Rows from block 10, named by matrix and row number. Rows with one number belong to one channel. Each number is 128 + 32 x the weight over its row's rms, rounded and kept within 0 to 255. All counts start at 0. After the name is the row's rms in percent of the matrix's.
# convs0: first 3x3 conv (model.decb.1.0.convs.0.weight, 64x128x3x3), inputs 18-26, a 3x3 kernel for each
# convs1: second 3x3 conv (model.decb.1.0.convs.1.weight, 64x64x3x3, transposed), outputs 16-23, a 3x3 kernel for each
convs0.22 086 [141 163 147 122 133 203 122 112  90 128 125 122 142 137 195 137 155 148  74 149  65 109 130 166 178 146 133 190  80 149 137 121  97 166 135  80 110 112  58 101 129 104  62  86  92 118 103 138  84 126 111 131  87  99 144 137 137 114 132 124  85 109  99 144  94 172  59 104 119 104 115 114 207 191 159 175 155 151 168  99 128]
convs1.22 091 [ 53  45 136  80 158 195  84 144 196  72 108  62 178 184  99 126  80 104 126 104 106 133  91 128 101 136 111 101 138 114  97 123 175  52  97 149  89 128 164 135 100 137  80 147 122 115  55 147 111 109 131  93 139 102 169 149  76 108 175 127 177 143 161 118 152 127 153  55  87 158  96 132]
convs0.23 114 [ 79  87  86 126 132  83 135 117  91 147 114 147 130 123 147 154 124 113 103 137 106 170 154 127 127 132 102 158 133 179 172 117 117  99 132 130 140 122 155 101 165  88 122 115 155 137 127 133 160 189 107 135 150 149 116 131  99 119 174 117 186 149  86 137  95 128 144 144 142 134 163 134 141 126 141 147 106 103 128 124  88]
convs1.23 092 [141  89  67 123  62 131  48 115 157 147  72 123 202 108  42 181 105 110 102 117 169 171 155  84 152 164 139  90 126 103 135 120 146 157 102 156 231 123 153 128 131 152 163 109 124 129 104 157 174 119 151 148 205  98  95 152 101 108 128 119 125 150 140 111 158 118  98 121 163 105 161  92]
convs0.24 123 [134  95 137 103 124 108 111 135 146 147 106 123 137 116 129 130  71 131 133 129 128 128 168  77 106 138 108 149 108 136 144 102  77 148 127 126 108 110  98 118 127 112 117 119  81 113 133 164  98 141 139 121 115 169 110 120 122 135 130 121 149 136 116 137 106 101 116  84 132  89  68 132 109 136 183 122 116 126 145 119 141]
convs1.24 112 [105 127 174 128 153 165 142 150  93 194 109  77 151 102 163 140 146 159 112  91  51  82 143 140 127 149 206 172  83 122 115  92 155 167 136 121 131 134 139 146  95 110 147 112 102  84  80  61 184  90 121 130  94 135  93  81 100 138 106  97 149 149 165 144 167 106 110 105 117 129 144 184]
convs0.25 095 [159 131 205 155 102 129 106 121  89 129 186 230 128 132 168 116 113 163 146  63  95 109 125 158 152  81 167 168 163 112 194 118 213 113 180  78 104 113 177 128 163 113 145 106 182 100 134 129 156  88  98 148 152 136 181 130 148 125 140  99 143 102 152 156 148 111 116 148 140 154 102 118 132 100 124 115 109 136 160 116  68]
convs1.25 093 [166 127 177 159 126 160 189  74 124 136 112 163 105 146 158 120 110  98 151 114 100 130 113 113 109 160  67 223 137 184  42 115 156  87 138 114 175 140 166 104 141 168 175 150 136 118  54 106 132  93  94 137 115  96 165 149  92 134 116 104 101  91  82 157  87 140 138 121 167  61 142 109]
convs0.26 101 [153 155 138 178 126 146 191 143 101  96 166 151 153 141 158 141 152 142 139 148 126 184 174 132 126 141  80 137 122 118  98 116 142 115 159 142 110 124 105 122 120 157 116 127  99 123 135 178 154 174 114 127 139 147 115 146 115 116 138 103 131 122 113 169 144 125 159 128 141 178 127 142 103  82 205 152 103 153 100 109 157]
convs1.26 108 [ 69 197 169  76 119 121 122 115 182 144 125 120 181 132 118 141  69  91  62 120 168 140 145 133 107 134  74 156 101 137 120 139 112 117 151 152 133 144 134 129 133 124  89 131 120 132 144  90  84 118 137 131 186 139 122 115  74 111 116 147 162 115  76 118 105 131 146 168 137 151  93 109]
convs0.27 095 [ 93  91 127 112 141 148 157 134 164 138 149 142 106  82 103  68 125 101  73 116  73  81 136 117  86 108 138 109  91 171 160  86  83 122  97 141 157 142 131 147 104 145 100 126 111 110  97 116 138 128  76 126  85  92 106  75 105 120 142 120 130 134 143 145 105 141  74 135  66 126 125 119 144 150 215  88 116 137 134 144 184]
convs1.27 089 [125 118 136 137  90 120 161 146 123 136 116 174 119 146 140 127  64  44 126 106  69 108 103 141 159 167 134  90  90  78 167 126 186 183 131 139  79  75  60  95 123 132 117 151 160 127  90  68 150  94 126 138 114 110 186 116 193 121 119 149 120 127 127 136 148 147 173 168 170 148 163  99]
convs0.28 108 [116 146  93 113 121 117 107 125 161 115 153 108 115 127  91 128 115 166 152 167 106 149  95 126 180 137 139 163 200 127 157 172 131  97 135 146 170 147 102 166 179 143 193 166  96 123 143 119 161 127 117 155 141 155 145 165 144 162 136 116 173 146 142 124 143 170  96  92 152 114 138  50  99 131 178 100 120 108 170 162 145]
convs1.28 101 [ 73 199 165 103 139 136 168 121 124 164 139 132  90 106 132  92  72 190 143 150 161 188 111 113 138  67 116 143 130  85 158 156 140 184 163 143 110  89  77 132 184 195 164 190 144 163 130 117 145 114 119 106 105  92 128 114 101 132 100 123 107  88 141 133 103 106 142 146  62 170 178 197]
convs0.29 103 [123 112 134 127 123 115 108 136 104 194 142 144 111 160 117 120  96 134 148 144  95 143 126  91 110 165 132 132 156  61  95 130 156 133 142 199 137 142 133 172 130 142 168 133 125 118 102 105  82 100  98  99 105  93 144 151 125 127 108 120 113 144 102 160 117  92 142 109  90 102 140 166 125 125  58 109 139  78 184  71  72]
convs1.29 093 [176 190 101 151 124  75 132 139  80  79 105  78  83 118 153 122 108 118 112 113  53 124 111 173 169 152 144 128  85 127 133 101 163 184 171 119  95  82  98 148 103 122 162 127 124 164 112 112 102 100  92 132 130 117 158 129 121 105 105 123 198 174 144  83 114 186  92 134 143 145  61 138]
convs0.30 098 [ 67  94 118 100 120 140  80  99  94 139 120 123 161 143 111 182 163 170 133  97 130 129 203 133 152 122 165 136 177 131 170  95 104  54 135 189 103 156 137 105 156 121  92 117 111 136 148 137  89 153 120 156 176 198 182 138 137 143 145 118  99  86  71 189  85 124 138 159  51 178 115 143 124 131 123 154 138 140 120 125  89]
convs1.30 090 [ 48 136 138 144 145 128 123  63 130 113  84 147 131 116 141 123 129 146 135 156 175 135  97 182 141 138 133  93 153 132 167  82 186 120 203 182 107  98  96 128 104 183 172 136 168 129 150 129 118 165  79 100 145 140 112 107 139 100 132 144 153 150 113 104 140 125  96 128 126 151 106 125]
convs0.31 098 [118 130 116 107 151 152 111 139 184 119 142 138 123 137 128  82  99 113 130 143  91  86 113 156 116  99 116 114 111 136 126 122 105 111 106 105 124 103 123 128 154 100 121 119 143  87 139 107 115 104  89 127 149 143 129 108 122 187 173 132 171 184 128 121 150 125  81 120 142 110 148 172 102 116 123 148 179 171  81  99 131]
convs1.31 102 [ 98 104 171 159 108  91  92 149 104 134 160  77 126 164 108 143 117 109 155 106 136 168 123 127 125 148 147  73  74 113 131 109 165 111 135 156 135 192 132 117 184 141 124 138 155 130 155 116 118  58 136 182  85  79  83 155  64 121 114 225 116 146  89 188 147 155 161 144 171 123 162 129]
convs0.32 097 [124 123 130  91 125 124 130 106  66  50  79 102 126 132 112 136 135 120 104 168 144 116 101 129 133  99 132 102  86 102 132 141 142 223  94 140  89 134 103 115 151 129 146 135 152 116 132 118 121  94 102 109 137 115 141 152 165 152 143 110 109 117 103  93  59 153 129  93 161 151 130  80 174 158 106 109  89 101 211 166 137]
convs1.32 097 [155 121 144  74 120 109 199 119 143 136 118  89 147 111 106 112 142  93 138 136 121  40 104  95 146 146  84 111 153 108 102 169 126  85  79 110 164 163 141 164  91 153 133 105  75 217 143 153 134 151 153 126 144 173 142 112 101 104 175  79 177 190 127 160 184 119 144 173 128 136  75  77]
convs0.33 096 [153 157  93 153 134 145  78 150 190 163 144 189 121 178 116 151 132  97 145 176 120  97 133  96  60 137 132 103 106 148 147 125 117 136 191 137 148 135 151 157 103  92 141 110  93  89 118  99 141 127  99 144 147 133 123 118 111  93 116 114  94 137 106  86 153 148 154  56 131 108 151 135 163 128 136 160 149 117 116 146 159]
convs1.33 090 [149  88 151 133  87 153 108 114 146 139 123 187 103 101 153 130 111 163 149 133 123 110 138 104 115  88 129 203 217 154 139 142 116  77  26  77  80 133 135 139 155 114 120  82 145 111 147 110 121 154  67 126 147  99 139 152  98 118 126  87 135 101 126 125 136 180 167 167 167 137 154 147]
convs0.34 105 [ 98  95 100 104 106  89 135 150 131  69  63  98 150 155 153 132  98 158 201 162 109 144 148  86 122 108 105 122  93  96 163 190 130 197 172 150 211 107 128 141 135 130 146 136  68 128 186 165 156 123 155 151 162 168 133 132 117 110 128 155 118 118 132 125 132  83 141 146 189 134 129 140  91 119 107 127 160  95  91 104 103]
convs1.34 096 [162 114  89 211 101 136  99  90 108 111 182 117  90 128 157 113 156 138 165 112 163 124 173 133  67 121 162 153  96  77 168  94 113 208 180 164 135 164  96  80 131 146  82 171 136 103 149 169 149 157 116  95 165 145 126 172 151 154 153  85  81 143 112 145 108 136 132 138 152 158 147 138]
convs0.35 116 [148 156 126 159 188 102 140 153 142 130 132 153 128 113 142 132 137 140 149 141 100 105 183 134 164 154 129 124  90 115 169  75 140 146 100 121 129 130 102 129 146 103 120 128 160 146 134 130 161 144 122 120 145 126 121 146 107 107  93 131 118 112 137 141  59 142 138 121 100 154 103  93 146 149 116 176 169  96 149 143 110]
convs1.35 117 [147 111 108 133 131 151 106 208 138 126  92 138 129 104 122 116  97 183 125 113 110 116 113 182 127  67 141 140 112 173 158 129 111 132 148 115 118 126 125 119  12 157 126  75  95 142 121 112 155  91 115 132  91 173 150 168 115 132  79 124 142 168 121 103 107 107 130 162 103 153  99 102]
convs0.36 112 [164 125 168 122 130 159 123 103 157 129 118 113 131 116 128 121 126  89 157 130 141 126 147 114 121 129 110 148 124 114 170 103 122 163 106 134 153 119 136 133 127 157 116 138  98 104 120 135 145 153 168 130 121 134 126 158 130 109 125 152  90 124 132 155 128 101 161 145  97 165  92 109 144 143 125 153 126 129 158 139  75]
convs1.36 109 [ 60 114 147  76 148 128 138 157 111 164 147  74 144 127 110 165 186 138 133 145 109 176 130 112 126 122  90 139 106 173 104 137 108 132 119  51 178 173 106 147  80  96 115 131 130  61 102 105 141  86 129 146  94 127 200 135 165 124 122 140 152 168 128  85  86 168 122 112 138 124 141 112]
convs0.37 103 [129 107 104 113 101 136 126 113 143 116 132 159 109 107  74 141 131 116 151  53  81 156 179 119 149 156 118 141 177 112 153  41 169 112 106 153 167 147 147 118 118 121 108 119 129 132  74 110 103 146 140 142 139 107 101 106 136 146 153 123 134 127 104 118 137 164 114 167 131 133  64 133  88 124 111 147  84 153 108 108 107]
convs1.37 094 [172 184 137 112 172 114 124 132  92  86 174 171 116 149 144 121 137 178 170 120 210  97  86  84 219 171  84 175 162 157 156 110  90 102 152 181 131  98 140 131 167 156 131 100 125 176 121 111 135 164 165  78 150  97  99  76 137 121 147 108 142 113 122  94 116 126 102 163 102 142 110 130]
convs0.38 096 [ 81 106 141 125 135 136 104 136 114  81  87 134 116  97 139 143 105 115 136 143 127 103 121 128 174 140 135 140  98  69 129 145  52  72 108 114 103 110 127 119  91 122 129 134 147  90 159 114  97 132 120 136 111 124 102 122 174 103 151 165 104 164 143  78  65 184 136 151 134 135 145  99 112 130 183 135 174 146  83 118 123]
convs1.38 107 [ 80  98  96  95 150 107 129  99 140  89 152 112 159 130  82 156 173 115 117 141 118  99 130 104 106  95  96 135  90  90  75 129 126 156 154 115 129 116 142 133 151 153 114 109 117  88 135 157  81 154  86 204 105 198 106 164 172 131 150 147 130 154 142 100 149 140  65 158 148 108 111 146]
convs0.39 092 [124 104 106 144 124 118 147 141 124 112  89  82 113  91 103 132 122 176  64  94 129 178 135 130 183 118 129  96  92 140 102 118  95  64 124 161 142 125 120 161 136  93  82  93 125  76 132 107 158 170 178 148 121 152 138 170 207 153 111 101 124  85 119 130 139 136 124 118 133 139 118 232 114 107  86 160 127  91 155 186 145]
convs1.39 107 [ 85 150 104 188  65 105  98 163 136  69 153 174  47 126 165  83 171  85 113  68 123  78 129 111 180 130 179  89  77  89 112 130 163  80 190 145  77 126  93 123 125 108 139 133 122  81 107 135 100 137 125 132 150  76  86 117 154 168 104 218 138 100 126 126 125 134 163 138 180 150  94 139]
convs0.40 087 [133 120 120 139 122 137 109 143 151 147 128 159  95 120 102  57  79  76  85 167 115 145 129 155  94 121 179 167 133 139  94  97 160 123 178 216  84 132 132 144 121 101 165 152 159  47 155 120  99 132 139  86  97  95 107 146 154 152 106 153  98 101 120 140 172 138 107 110 129 170 128 147  70  66  88  88  88 100  96  75  87]
convs1.40 096 [ 75 100 181 136 130 167 129 146  71 117 122 149 156 115 192 128 174 127 131 119 141 181 178 118 119 143 140 111 109 140 119 144 126  94 159 129 124 114 117 129 107 123  93 142  79 121 120 134 136 153 154 116  66 122  80 141  81 159 160 117 118 108 115 147 101 102 143 105 121 177 119 133]
convs0.41 095 [121 145 128 123 105 134 145 128 124 172 159 178 178 165 118  85 106 109  65 187 119 168 113 142 144 122  67  80 119 110 158 125 164 178 106 142 104 131 154 138 133 139 138 106  51 135  90 138 102 103 118  91  98 118 119 100 145 122 126 147  79 138 134  71  57 146 114 114  97 106 110 157 156 133 126 137 134 107 166 126 149]
convs1.41 100 [112 163 155  87 121  81 163 115 148 127 156 148 114 179 108 118 158 103  84 133 118 140 107  96 156 154 148  50 152 147 153  82 138 104 118 125  79 134  91 145 142 144 164 107 133  33  81  89 151 126 110 133 203  87 217  80 130  93 136  71 128 155 146 184 127 146  87 100 116 130  87 100]
convs0.42 086 [134 107 110 131 107 130  99 130  96 128 111 137 151 140 204 160  83 202 100 153 142  69 104 137 118  88  79 155  87  96 162 210 123 134 167 121 124 111  67  96 133 131 189 156 164 144 147 156 125 125 110 170 158 119  66 126 118 100 129 107 153 105 160 130 122 139 110 130  98 116 147 149 109 112 124 133 127 172 116 124 110]
convs1.42 084 [154 136 101  34  94 164 140 183 141 181  92  72 181 131  67 188  96  69 160 126 131 186 184 112 184 102 154 153 114 116 128 143 127 148 139 108 134 151 102 127  70 120 178 127 123 177 158 138 157 166 154 134  88  89 182 138 126 128 105 153 108 117 154 101 115 117 152 154  87  96 114 133]