config = dict(
    pixel_unshuffle=2,
    lr=0.0028,
    eps=1e-08,
    merge_dims=True,
)
Rows from block 7 of a small image colorization model, named by matrix and row number. Rows with one number belong to one channel. Each number is 500 + 25 x the weight over its row's rms, rounded and kept within 0 to 999. All counts start at 0. Numbers have three digits each. After the name is the row's rms in percent of the matrix's.
After each channel's rows are labels from the 100 images, of 14848, where the channel reaches its highest value: "strongest on" is what is common among them; "place" is the part of the image that holds the peak. Only what is clearly more common there than usual is listed. The data: photos with spoken descriptions (Open Images, Localized Narratives).
# convs0: first 3x3 conv (model.mid.1.convs.0.weight, 256x256x3x3, each kernel summed), inputs 192-255
# convs1: second 3x3 conv (model.mid.1.convs.1.weight, 256x256x3x3, transposed, each kernel summed), outputs 192-255

convs0.78 096:516489504517514438491484520496456487485488473506469448534521530458489480507491492441509488467504496509537491469502526520532492508472513499520492510502482502526511493492515512506492517554486507
convs1.78 096:499500503508466510449490503498475519492504496486553517502482528521501504538523556506496510461468545493449489491494447492496478525476463491528490480529503480522486533483496491467539505535483483
strongest on: text has "sky"
place: centre

convs0.1 101:493519475536538494520503515476492476476507475525512511506483472513516497528507498529478521490460531527457543476508503478521509503490510537476548552497513501486486529469575495515472487518492493
convs1.1 094:501493457512491477460503473518552479516528515531493474488537536440522473511542472449535469477490475509474499544502502504485499482503512504511539522504453511473490519530505531496503455500495530
strongest on: text has "plate"; text has "food"
place: centre

convs0.84 085:510492526516488528495482535587505493506539511481505502461525465511486492529509492481493487468493459530525507449545465496486523485484524555509511479522507501499481514522529485539493529486473504
convs1.84 088:516521476490520500580497470463498502468454495526495521541530499516486505542531494523511537493516475524477455514538487493524481500502495495469494502502475514492513534547528457514525522478487492
strongest on: text has "food"
place: centre

convs0.206 114:470510526493478512474512534492489501533513496475547520495473492486518512525441497517502542442491532514465511472557528471482542517506522521509522549556531480454509484505513559529483518530506512
convs1.206 114:499480505515547510531526513465462524496548480537470490517511517492499457477518487502523534503494470488537530535500502488540477437475517479506473467509452491528491511521493478471455512475490542
strongest on: text has "food"; text has "table"; text has "plate"
place: centre; middle left

convs0.166 134:487479525494488495486506490486458510516502452510472522516479490494545523508512524516524520472489479505476500487505433466536516481506497534499508481485490551504468449490498461472451585482486512
convs1.166 130:502522519508509513500444495499488455517488484506490497496468491460513477499514489490491500445490552463498511489526515497518495528487530497525470474493506483516532516469483519510486495544470485
strongest on: text has "grass"
place: centre

convs0.154 110:504521462517508501488502514495454485463503490515539532518511494489535505465463486522513487606513465504498521516467514504488503486499541527552482516497485480488490456514512491529479488524500486
convs1.154 108:445499527537498502546475484492527500507498535504493476500526515520512532469491542465500542489516530541497526512517508496510482526500554542456542490490527546493473492495472520513528493493539478
strongest on: text has "trees"; text has "sky"; text has "water"; text has "plants"
place: centre

convs0.132 093:454507514505497563522505512486467501523487539502477478469482475517520496488477527508474509526525500525545492479505486517488508474527537507503522532509493509477537471479487533466494477489478455
convs1.132 107:485495505557485468482520511497477488489490454444490490503477491495497497481463531512486509508514525495465486488465539517476504542498524516542508485488505477536460467510524532515476468510548503
strongest on: text has "text"
place: centre

convs0.196 102:490484455513535512488520481528521501485511542540496534506471515528521524555492556522521478511510518502529528523524490503549489526495471524505522524532491535502517486524529494541537496495499544
convs1.196 096:510497520460548482513523487514460484534517466457502493514457496496477487483496517452497526476498513504547526559540513506496469454527477450466554492514492498539545502485461508461457520483504550
strongest on: text has "food"; text has "plate"
place: centre

convs0.192 095:462558501487490506506510475480531494458505534489517504495492495471498516496488552529523494475505522529507494463547530484502475492490485523467517498528508512519482532500558490522489537459509519
convs1.192 101:491496499482550548505504506508515519515451478528492550462490541520527488491495470504503500508503478511499525485515477515481446458545516487504496479535457513484527486479456502484465487475481538
strongest on: text has "food"; text has "plate"
place: centre

convs0.122 089:484464504466500499508508576521470505547471507547459465487510531495495481492510578477480486505506484550540500484529509546439512508507513538481492496472491490508560490510482440488510519520530504
convs1.122 077:450500489512485479491503468497518468481470468477496528484470475485454510509489511508537437474510517518498495517486508509498528544527484481521530505442501528495483483525493508497526492518496520
strongest on: text has "text"
place: centre

convs0.244 105:481494464524463498483518454493510514459514518486483482544461532494490488505503508509496479507483513493499465467480553539486556476524492501517530519514476476512491496479485506498474488501514514
convs1.244 112:539517534459498487520507483566493512518465494486488513426472454504529521508506521467489504521478493531458475520490499438469478505494484497523525512482529509502474515481486453510502533520523494
strongest on: text has "sky"
place: centre

convs0.52 105:499467505535465486488504491487507511474503520483500422481438490471477515505497531501491488474456479502508507524505496520440472517499514485514461541535514511491519496462538501477502513503473495
convs1.52 102:492511515503537523479491497528493525474514511534493530548551489528499515511498529487521485502528480457517487496524555510559489505506522525484507520467502527479528518520474485471499502523461502
strongest on: text has "food"; text has "plate"
place: centre; bottom right

convs0.219 090:548479490502495515526512534497491455467486524529497453455483473513468447500513494504496496557530524553512502465503513486502502496476491499523514464455486505507492461512519488501497464455470550
convs1.219 086:495504492499525490529513487484535501516487520516523489526506476468494469526497444458453500520495492485479478509476499515528527507504499489460516513464517474541471491533480496490497516496482518
strongest on: text has "text"
place: bottom centre

convs0.139 070:521501508548525525484476531495482531559518498512491513467477508437506475495532464463502511519470530536536503473510462533535464507512481472467479513536476490483508538536545498526508476507505519
convs1.139 076:511473559500481519537497524504480525478513467492525524489541490489466485533491495493512545520510459477445499518469481508506463464486471504470490525466468508493480460530494517455452504479495525
strongest on: text has "plate"
place: middle right; top right

convs0.49 117:518497508507545465480494510460468470490523462537480474489436538494485501500536547479496546450482467525505503477555444450478515494489486473471502491479521522521504512506464435518495520488528504
convs1.49 118:484518499481506522493499488505489451561495484494505467477472480496499491477567486507499490502512456474513478507515525465482492493515493510544488534494489497511555459485535484506501497521494475
strongest on: text has "trees"; text has "grass"
place: centre

convs0.225 115:490519519517454500454526513486523519490512497522516489515518516478549455506509462512509471492556542470524436497516507509505492524466518510526517524503481469494509471526471478518489491451475491
convs1.225 123:494478428457509491505484516488476490469510506529541496535495495477433505518527475522488526537513512463496494485508546468565528461465477506495493537441494501522543517446517487512505516481492495
strongest on: text has "grass"
place: centre

convs0.59 115:511523489472471509543520497517514510493515492483555482518510537490496542471473478497439495476448529529466465496507525493471504498489496486496491536475504508527480527531525475469525519478478520
convs1.59 112:494506528478494538488520478514500502493477506537464514445456497527538484486497526484535467482490516501511525502503441503519439508517526451527518498502472439513486514525506508489460476512510491
strongest on: text has "sky"; text has "trees"
place: centre

convs0.13 095:496483500507547517486525483519510484498496484515506500499501519523482493488554509484516467483479547466505497524454515515511470501463469512467534512510472502514471521507521467470506492520528480
convs1.13 090:577492487535493489523498476544528514524473489517510491529517479478489556515536514495505530515532486491429467544506498495499485504529487484507488524488506501517501521515509552505498506476484525
strongest on: text has "food"; text has "plate"
place: centre

convs0.198 086:501472500497471562488488545491473511502489525542490475503515521489517474485493565516492495518518486521558522447508504496491474470496524542524523520445525466490574466497489541537466488483524468
convs1.198 082:479480483527515491501513520485510529454478457479480498486503485508512513489460514529479485480505525485480477488465540513546537517460490499503502525483483486511479443537546490503530487432504493
strongest on: text has "text"
place: centre

convs0.96 111:501490500535517469479510477486541505495498527453492510518429509522519477521500522522501437478482509533527456513502486547526489488490449532474496497543487517509484565498503498503526491513499526
convs1.96 120:491485496506525535474450505483466458523462501498487482499520514497502523465505473463529486469534476492445518492515530547521498500477528522509492497507542478455500500495475511488478499485472497
strongest on: text has "food"; text has "plate"; text has "which"
place: bottom right

convs0.230 088:539483517495502515534519537523494511547532534564484481517515477490487470464539564501464506518522469508527501507500496462476487492500550543498539487515505485485524461473492524517521505487501526
convs1.230 077:509488508493529515453551513522521493493491450495452500474483490519516468483481480520452498515474528490503457513466526490494520549530459488495516526504520508529500506498507530469537492513531526
strongest on: text has "text"
place: middle left; top left

convs0.39 097:509497503482485537496517486539523476460531505470528478505458475533504501486532527464501477483507499467504491484504476518468464488499533512472523546543511459508508535472465529519488528496483496
convs1.39 111:476492501520554472570466492518500502511490509497492483486505474488488507489476516519518507493497513500489526496528479543528512499528541528528487485473521456474525512531525489501476440512505511
strongest on: text has "which"; text has "food"
place: centre

convs0.184 109:502489496485495532575456476478442501481469533496470512513485562497497512452523515492544489480516479517447540522504443496487476483502490533508482516518479532513482508525499489493523480513502499
convs1.184 112:535509515487496505492506477471488462494481501502498494491493488483508519530509503483529522447495492539529521510548511469510485505478556513496487484494517509460498470496502443543482485535557484
strongest on: text has "sky"
place: bottom centre; top centre

convs0.170 097:502523474480477487526511517493542514487508519520553479507494479457475516476479533509499508512485517509511527470505524525538497482521484475500498481558500455469486501522558542488495509499478500
convs1.170 090:537516523553504547525544500495480512489458530501492481538510493525507534432491535530540524535489539514519532523530485533540505488519470517487489541492479537519508511529505484495479501497489525
strongest on: text has "food"; text has "plate"
place: middle right

convs0.56 091:509499470509508516531517490499509502443506495495495500511524446464410490512459531486473455537505477525468507479484546590513526485508481510491509512524508463500504469469521470500508479507495469
convs1.56 084:531540504504556513472478515493505490499490505496518503496537431483499486481517521511522451518469462541514494508471478526507509494546504492482525487492459518482520523543538512519471510487493524
strongest on: text has "food"; text has "plate"
place: centre

convs0.137 078:498510509528532529555529500508471525489533495522495505483494500475493488472527561487464551477505503494518493472495481508509493537495542517510507512497475508481529491471499514503518478536478488
convs1.137 079:526493531487549504445530506514523508484519456517473504451483487478517505497528499506502492449470495471468453478482485514480487545459469507482521525476474446530480485513539543447546494471456520
strongest on: text has "text"
place: centre

convs0.0 124:499514482498506492483479506483504468505531457526491508503493515495508529489450498468517504490508534476500531478526492455539493481491462514468517524466497480482466473510486557495437544497483515
convs1.0 134:498461495507496490493512421499458481451459479488508493506447504510536495493522509502467517501501525513509504487521458483532480503466519517507465471473539480485524454474482453512492475521505467
strongest on: text has "grass"
place: centre

convs0.116 099:482480493488456517492521515531523488486487492480476501486520522528492464494522530483496516472489500503508468541501459494523505526475519504472505489448541471483521507525494454473513515544516527
convs1.116 089:506454499449496508438512471488501516496510462522503512486465510503515545478514505497498501497450512452501503494492531510480480558496448461518489472512484530504477489550497509503507511526520472
strongest on: text has "text"
place: middle left

convs0.85 106:517531469516486485488509511514477511513489449493518514529517534486540498500481547496511456507510513482480521492473508511497552511547512499514519467492495521542501534514513481498460485508508510
convs1.85 105:441505484507478461478519521483486491468497470451533504449525483482490528461522500500488512518489507507523536492508520500484491493496522489487426487507470527486487502508442487456501486501525488
strongest on: text has "sky"; text has "buildings"
place: centre

convs0.177 102:487503496503480504510493540491502482476496486548524471489508491471523487535489501467495502543501490498490503469474485467497496479483507488479499494500490447508499481482498516465500492515490513
convs1.177 110:504478553549495518469498489517508546568516481502533486506504470510485492476528519575513487541466517489543493474509499503502543517494420514501505516488509529501568509544539514501517524502538515
strongest on: text has "wearing"
place: centre

convs0.82 086:521487459517511520500511524475488464485515542501500494479456478517504482543517521489467498511506519542497518502490474536498510516513538486514505515491493500518524524508468470474504473521483462
convs1.82 081:497534491518504506529489511558534502517500525516472502516511485485518470477492493508525499508525496497455494496550455502459488497497540545482508478462467481487510483536516530482540498484518490
strongest on: text has "which"
place: middle right

convs0.32 090:506470523516495492530508504551493464525532542553509484465472455456464486504491529486515509529513472536511489519496461508424483499477515540544501504458525475480471523498492499495489480497482497
convs1.32 087:529506512511516493484503461496469470489521462496528481520537498486533518545522515490477532507505516498490506463463481479507491509502454520500480504509505483511464495536497481513496477534521504
strongest on: text has "text"
place: middle left

convs0.146 109:478522491513477515500473491522480494447515493470469482481466483464501576506481468519494402495505480504464496506526476540470518507515466478480478492495471506511484521477513507532502463520503540
convs1.146 118:482490505527515508517506474475478489523472496485536490476509503512490530483486505506546489486495517466526523521486530515513506510511527503495479519492532488462543478521491483520512475522512485
strongest on: text has "food"
place: bottom centre; bottom right

convs0.252 095:538509457469526525502517476512566479486522521541524502500476494492494468498511508522509496513517495488484524462540561541500512526487453514523557493504484530554516465501518476517514480458512481
convs1.252 090:477520506492541516566482494496523481548493490479524477503474491477493469495533521480507497503485509545501523475475458537520480474490487481508488505528526445504512486533495516464536504453469540
strongest on: text has "food"; text has "plate"
place: bottom right; middle right

convs0.218 106:492480525440482517530519506541508508508506505505530499499476480505492494558544527519528508510482509475464534488513461513500504534470495479475510488489469481575533509461495482497538486463495527
convs1.218 092:509514511463538485495470444449430456502509471501490487482510480453467483494509464486482498459518478466479482530516513503527515490450478517533474507541510498493493486516493510451478481496537500
strongest on: text has "food"
place: centre

convs0.62 105:526454477532538542539466515526565508513509521555493516509494502534470486477553504460530466499496499501494487517492505486572507502526519492498485532510501482469476499516501519513512479490545505
convs1.62 116:503483524502502491524501538492512499548501529533540497509532471476475528502493500517450522545524512486469520552471486514495468550498474490516510475489542492505515478533476504490553495502490542
strongest on: text has "food"
place: middle right

convs0.148 075:558480524440486513492516540518516488512496486514517501487501478506488546485479524474498465534487496514507475532468508479460468487493562552501496482513486517499535456500452497486501525478523470
convs1.148 071:453477478554466474464468477540468537492482525495472521536455541527485492492501529473520475474463555464481493451466506496537523548522515509489510474422483473516491466500540536498533478502510517
strongest on: text has "text"
place: centre

convs0.200 086:527494478493483496544499527501453482556550492500523475497493494489510466508485433494529519504510492490513486500516520508513537482482489465469474520540464503519487490505534490528530502508498484
convs1.200 075:473513558492517506523495510479508522467491453526497496484489495513470533522562474500521486486501482492442498453487521463504476470497490522499478493479527523540509527502459527463519510519466525
strongest on: text has "text"
place: middle right

convs0.105 076:549500512517465539532503523463511496504494479479478509475506506488462470502462529497479467514481493546509519490457509522493538514460507500564474507542491454530508471511482505474521464494512511
convs1.105 072:475500493489549519487488480511471465495501457502514501529509480474480502481523491506517500517455511430492517499489468507501506530449474479502471514498522476553510436514512484476474518502502509
strongest on: text has "text"
place: middle left

convs0.46 102:514482452478522523496452447455511493474473459509498494484478508513473447508505505462477508495510483511481555487519474485487498484507475493540504526518487516490465466507500530500472498502488486
convs1.46 099:477482470487480497531510555515527481459512515515509513545547466475534513480491485503513491516480522540446486506489517477479500502531502511456512485493480498490570497524466455513496497506526508
strongest on: text has "plate"; text has "food"
place: centre

convs0.9 089:504484501488491564541539547476479522528501481502529515549476455511490471516482504481524474531494464493512495505449469517448507501494522504487499514502511478501463489501515506473531498507531457
convs1.9 081:473480535518471509478488452482487477463506477450490502494499511496534466486546537495489555487497466497464484461451515477473518514500513473520501484466458495521493512515516470517453475478530500
strongest on: text has "text"
place: centre

convs0.127 093:479491510516562500519501514516541501481506493509486515499469483558502522547504500528497510485504480519492463472469494491515485536495517471513519518517491469539522529500521535476501512483541526
convs1.127 095:509476515498487522488524514486531490546533500506511465495472429490487457527463470540505543519520514492487530524483483547506472467490438524496503529493530499461516488573485534506529547508547556
strongest on: text has "food"
place: centre; top centre

convs0.178 107:527517476514535543504489490503515455493534542524513518529509502504491492523473513486536487480466557466505486490522471524510483484474536512458520529528486532463497546510530475540521510498526472
convs1.178 098:472504491498542508500455475491509460517533513503520480502524456472498478479531486499517542563539485535426540532491490557516446503462509538503482508470446486473491479509524465465486508488504506
strongest on: text has "food"; text has "plate"; text has "which"
place: centre

convs0.109 108:554509530496498479524501513480482532477519500505483481524511484552492484478543537567513476475496486520536498491492508501533545497459480515480574538503508512531485476532463488531528528516486503
convs1.109 111:506489514511529525465488466476506519538462500488498502468495465501485461531488490451475497464504543489540459497519483461464449495493506508551478491464511500497560498478482507568502528526496495
strongest on: text has "grass"
place: centre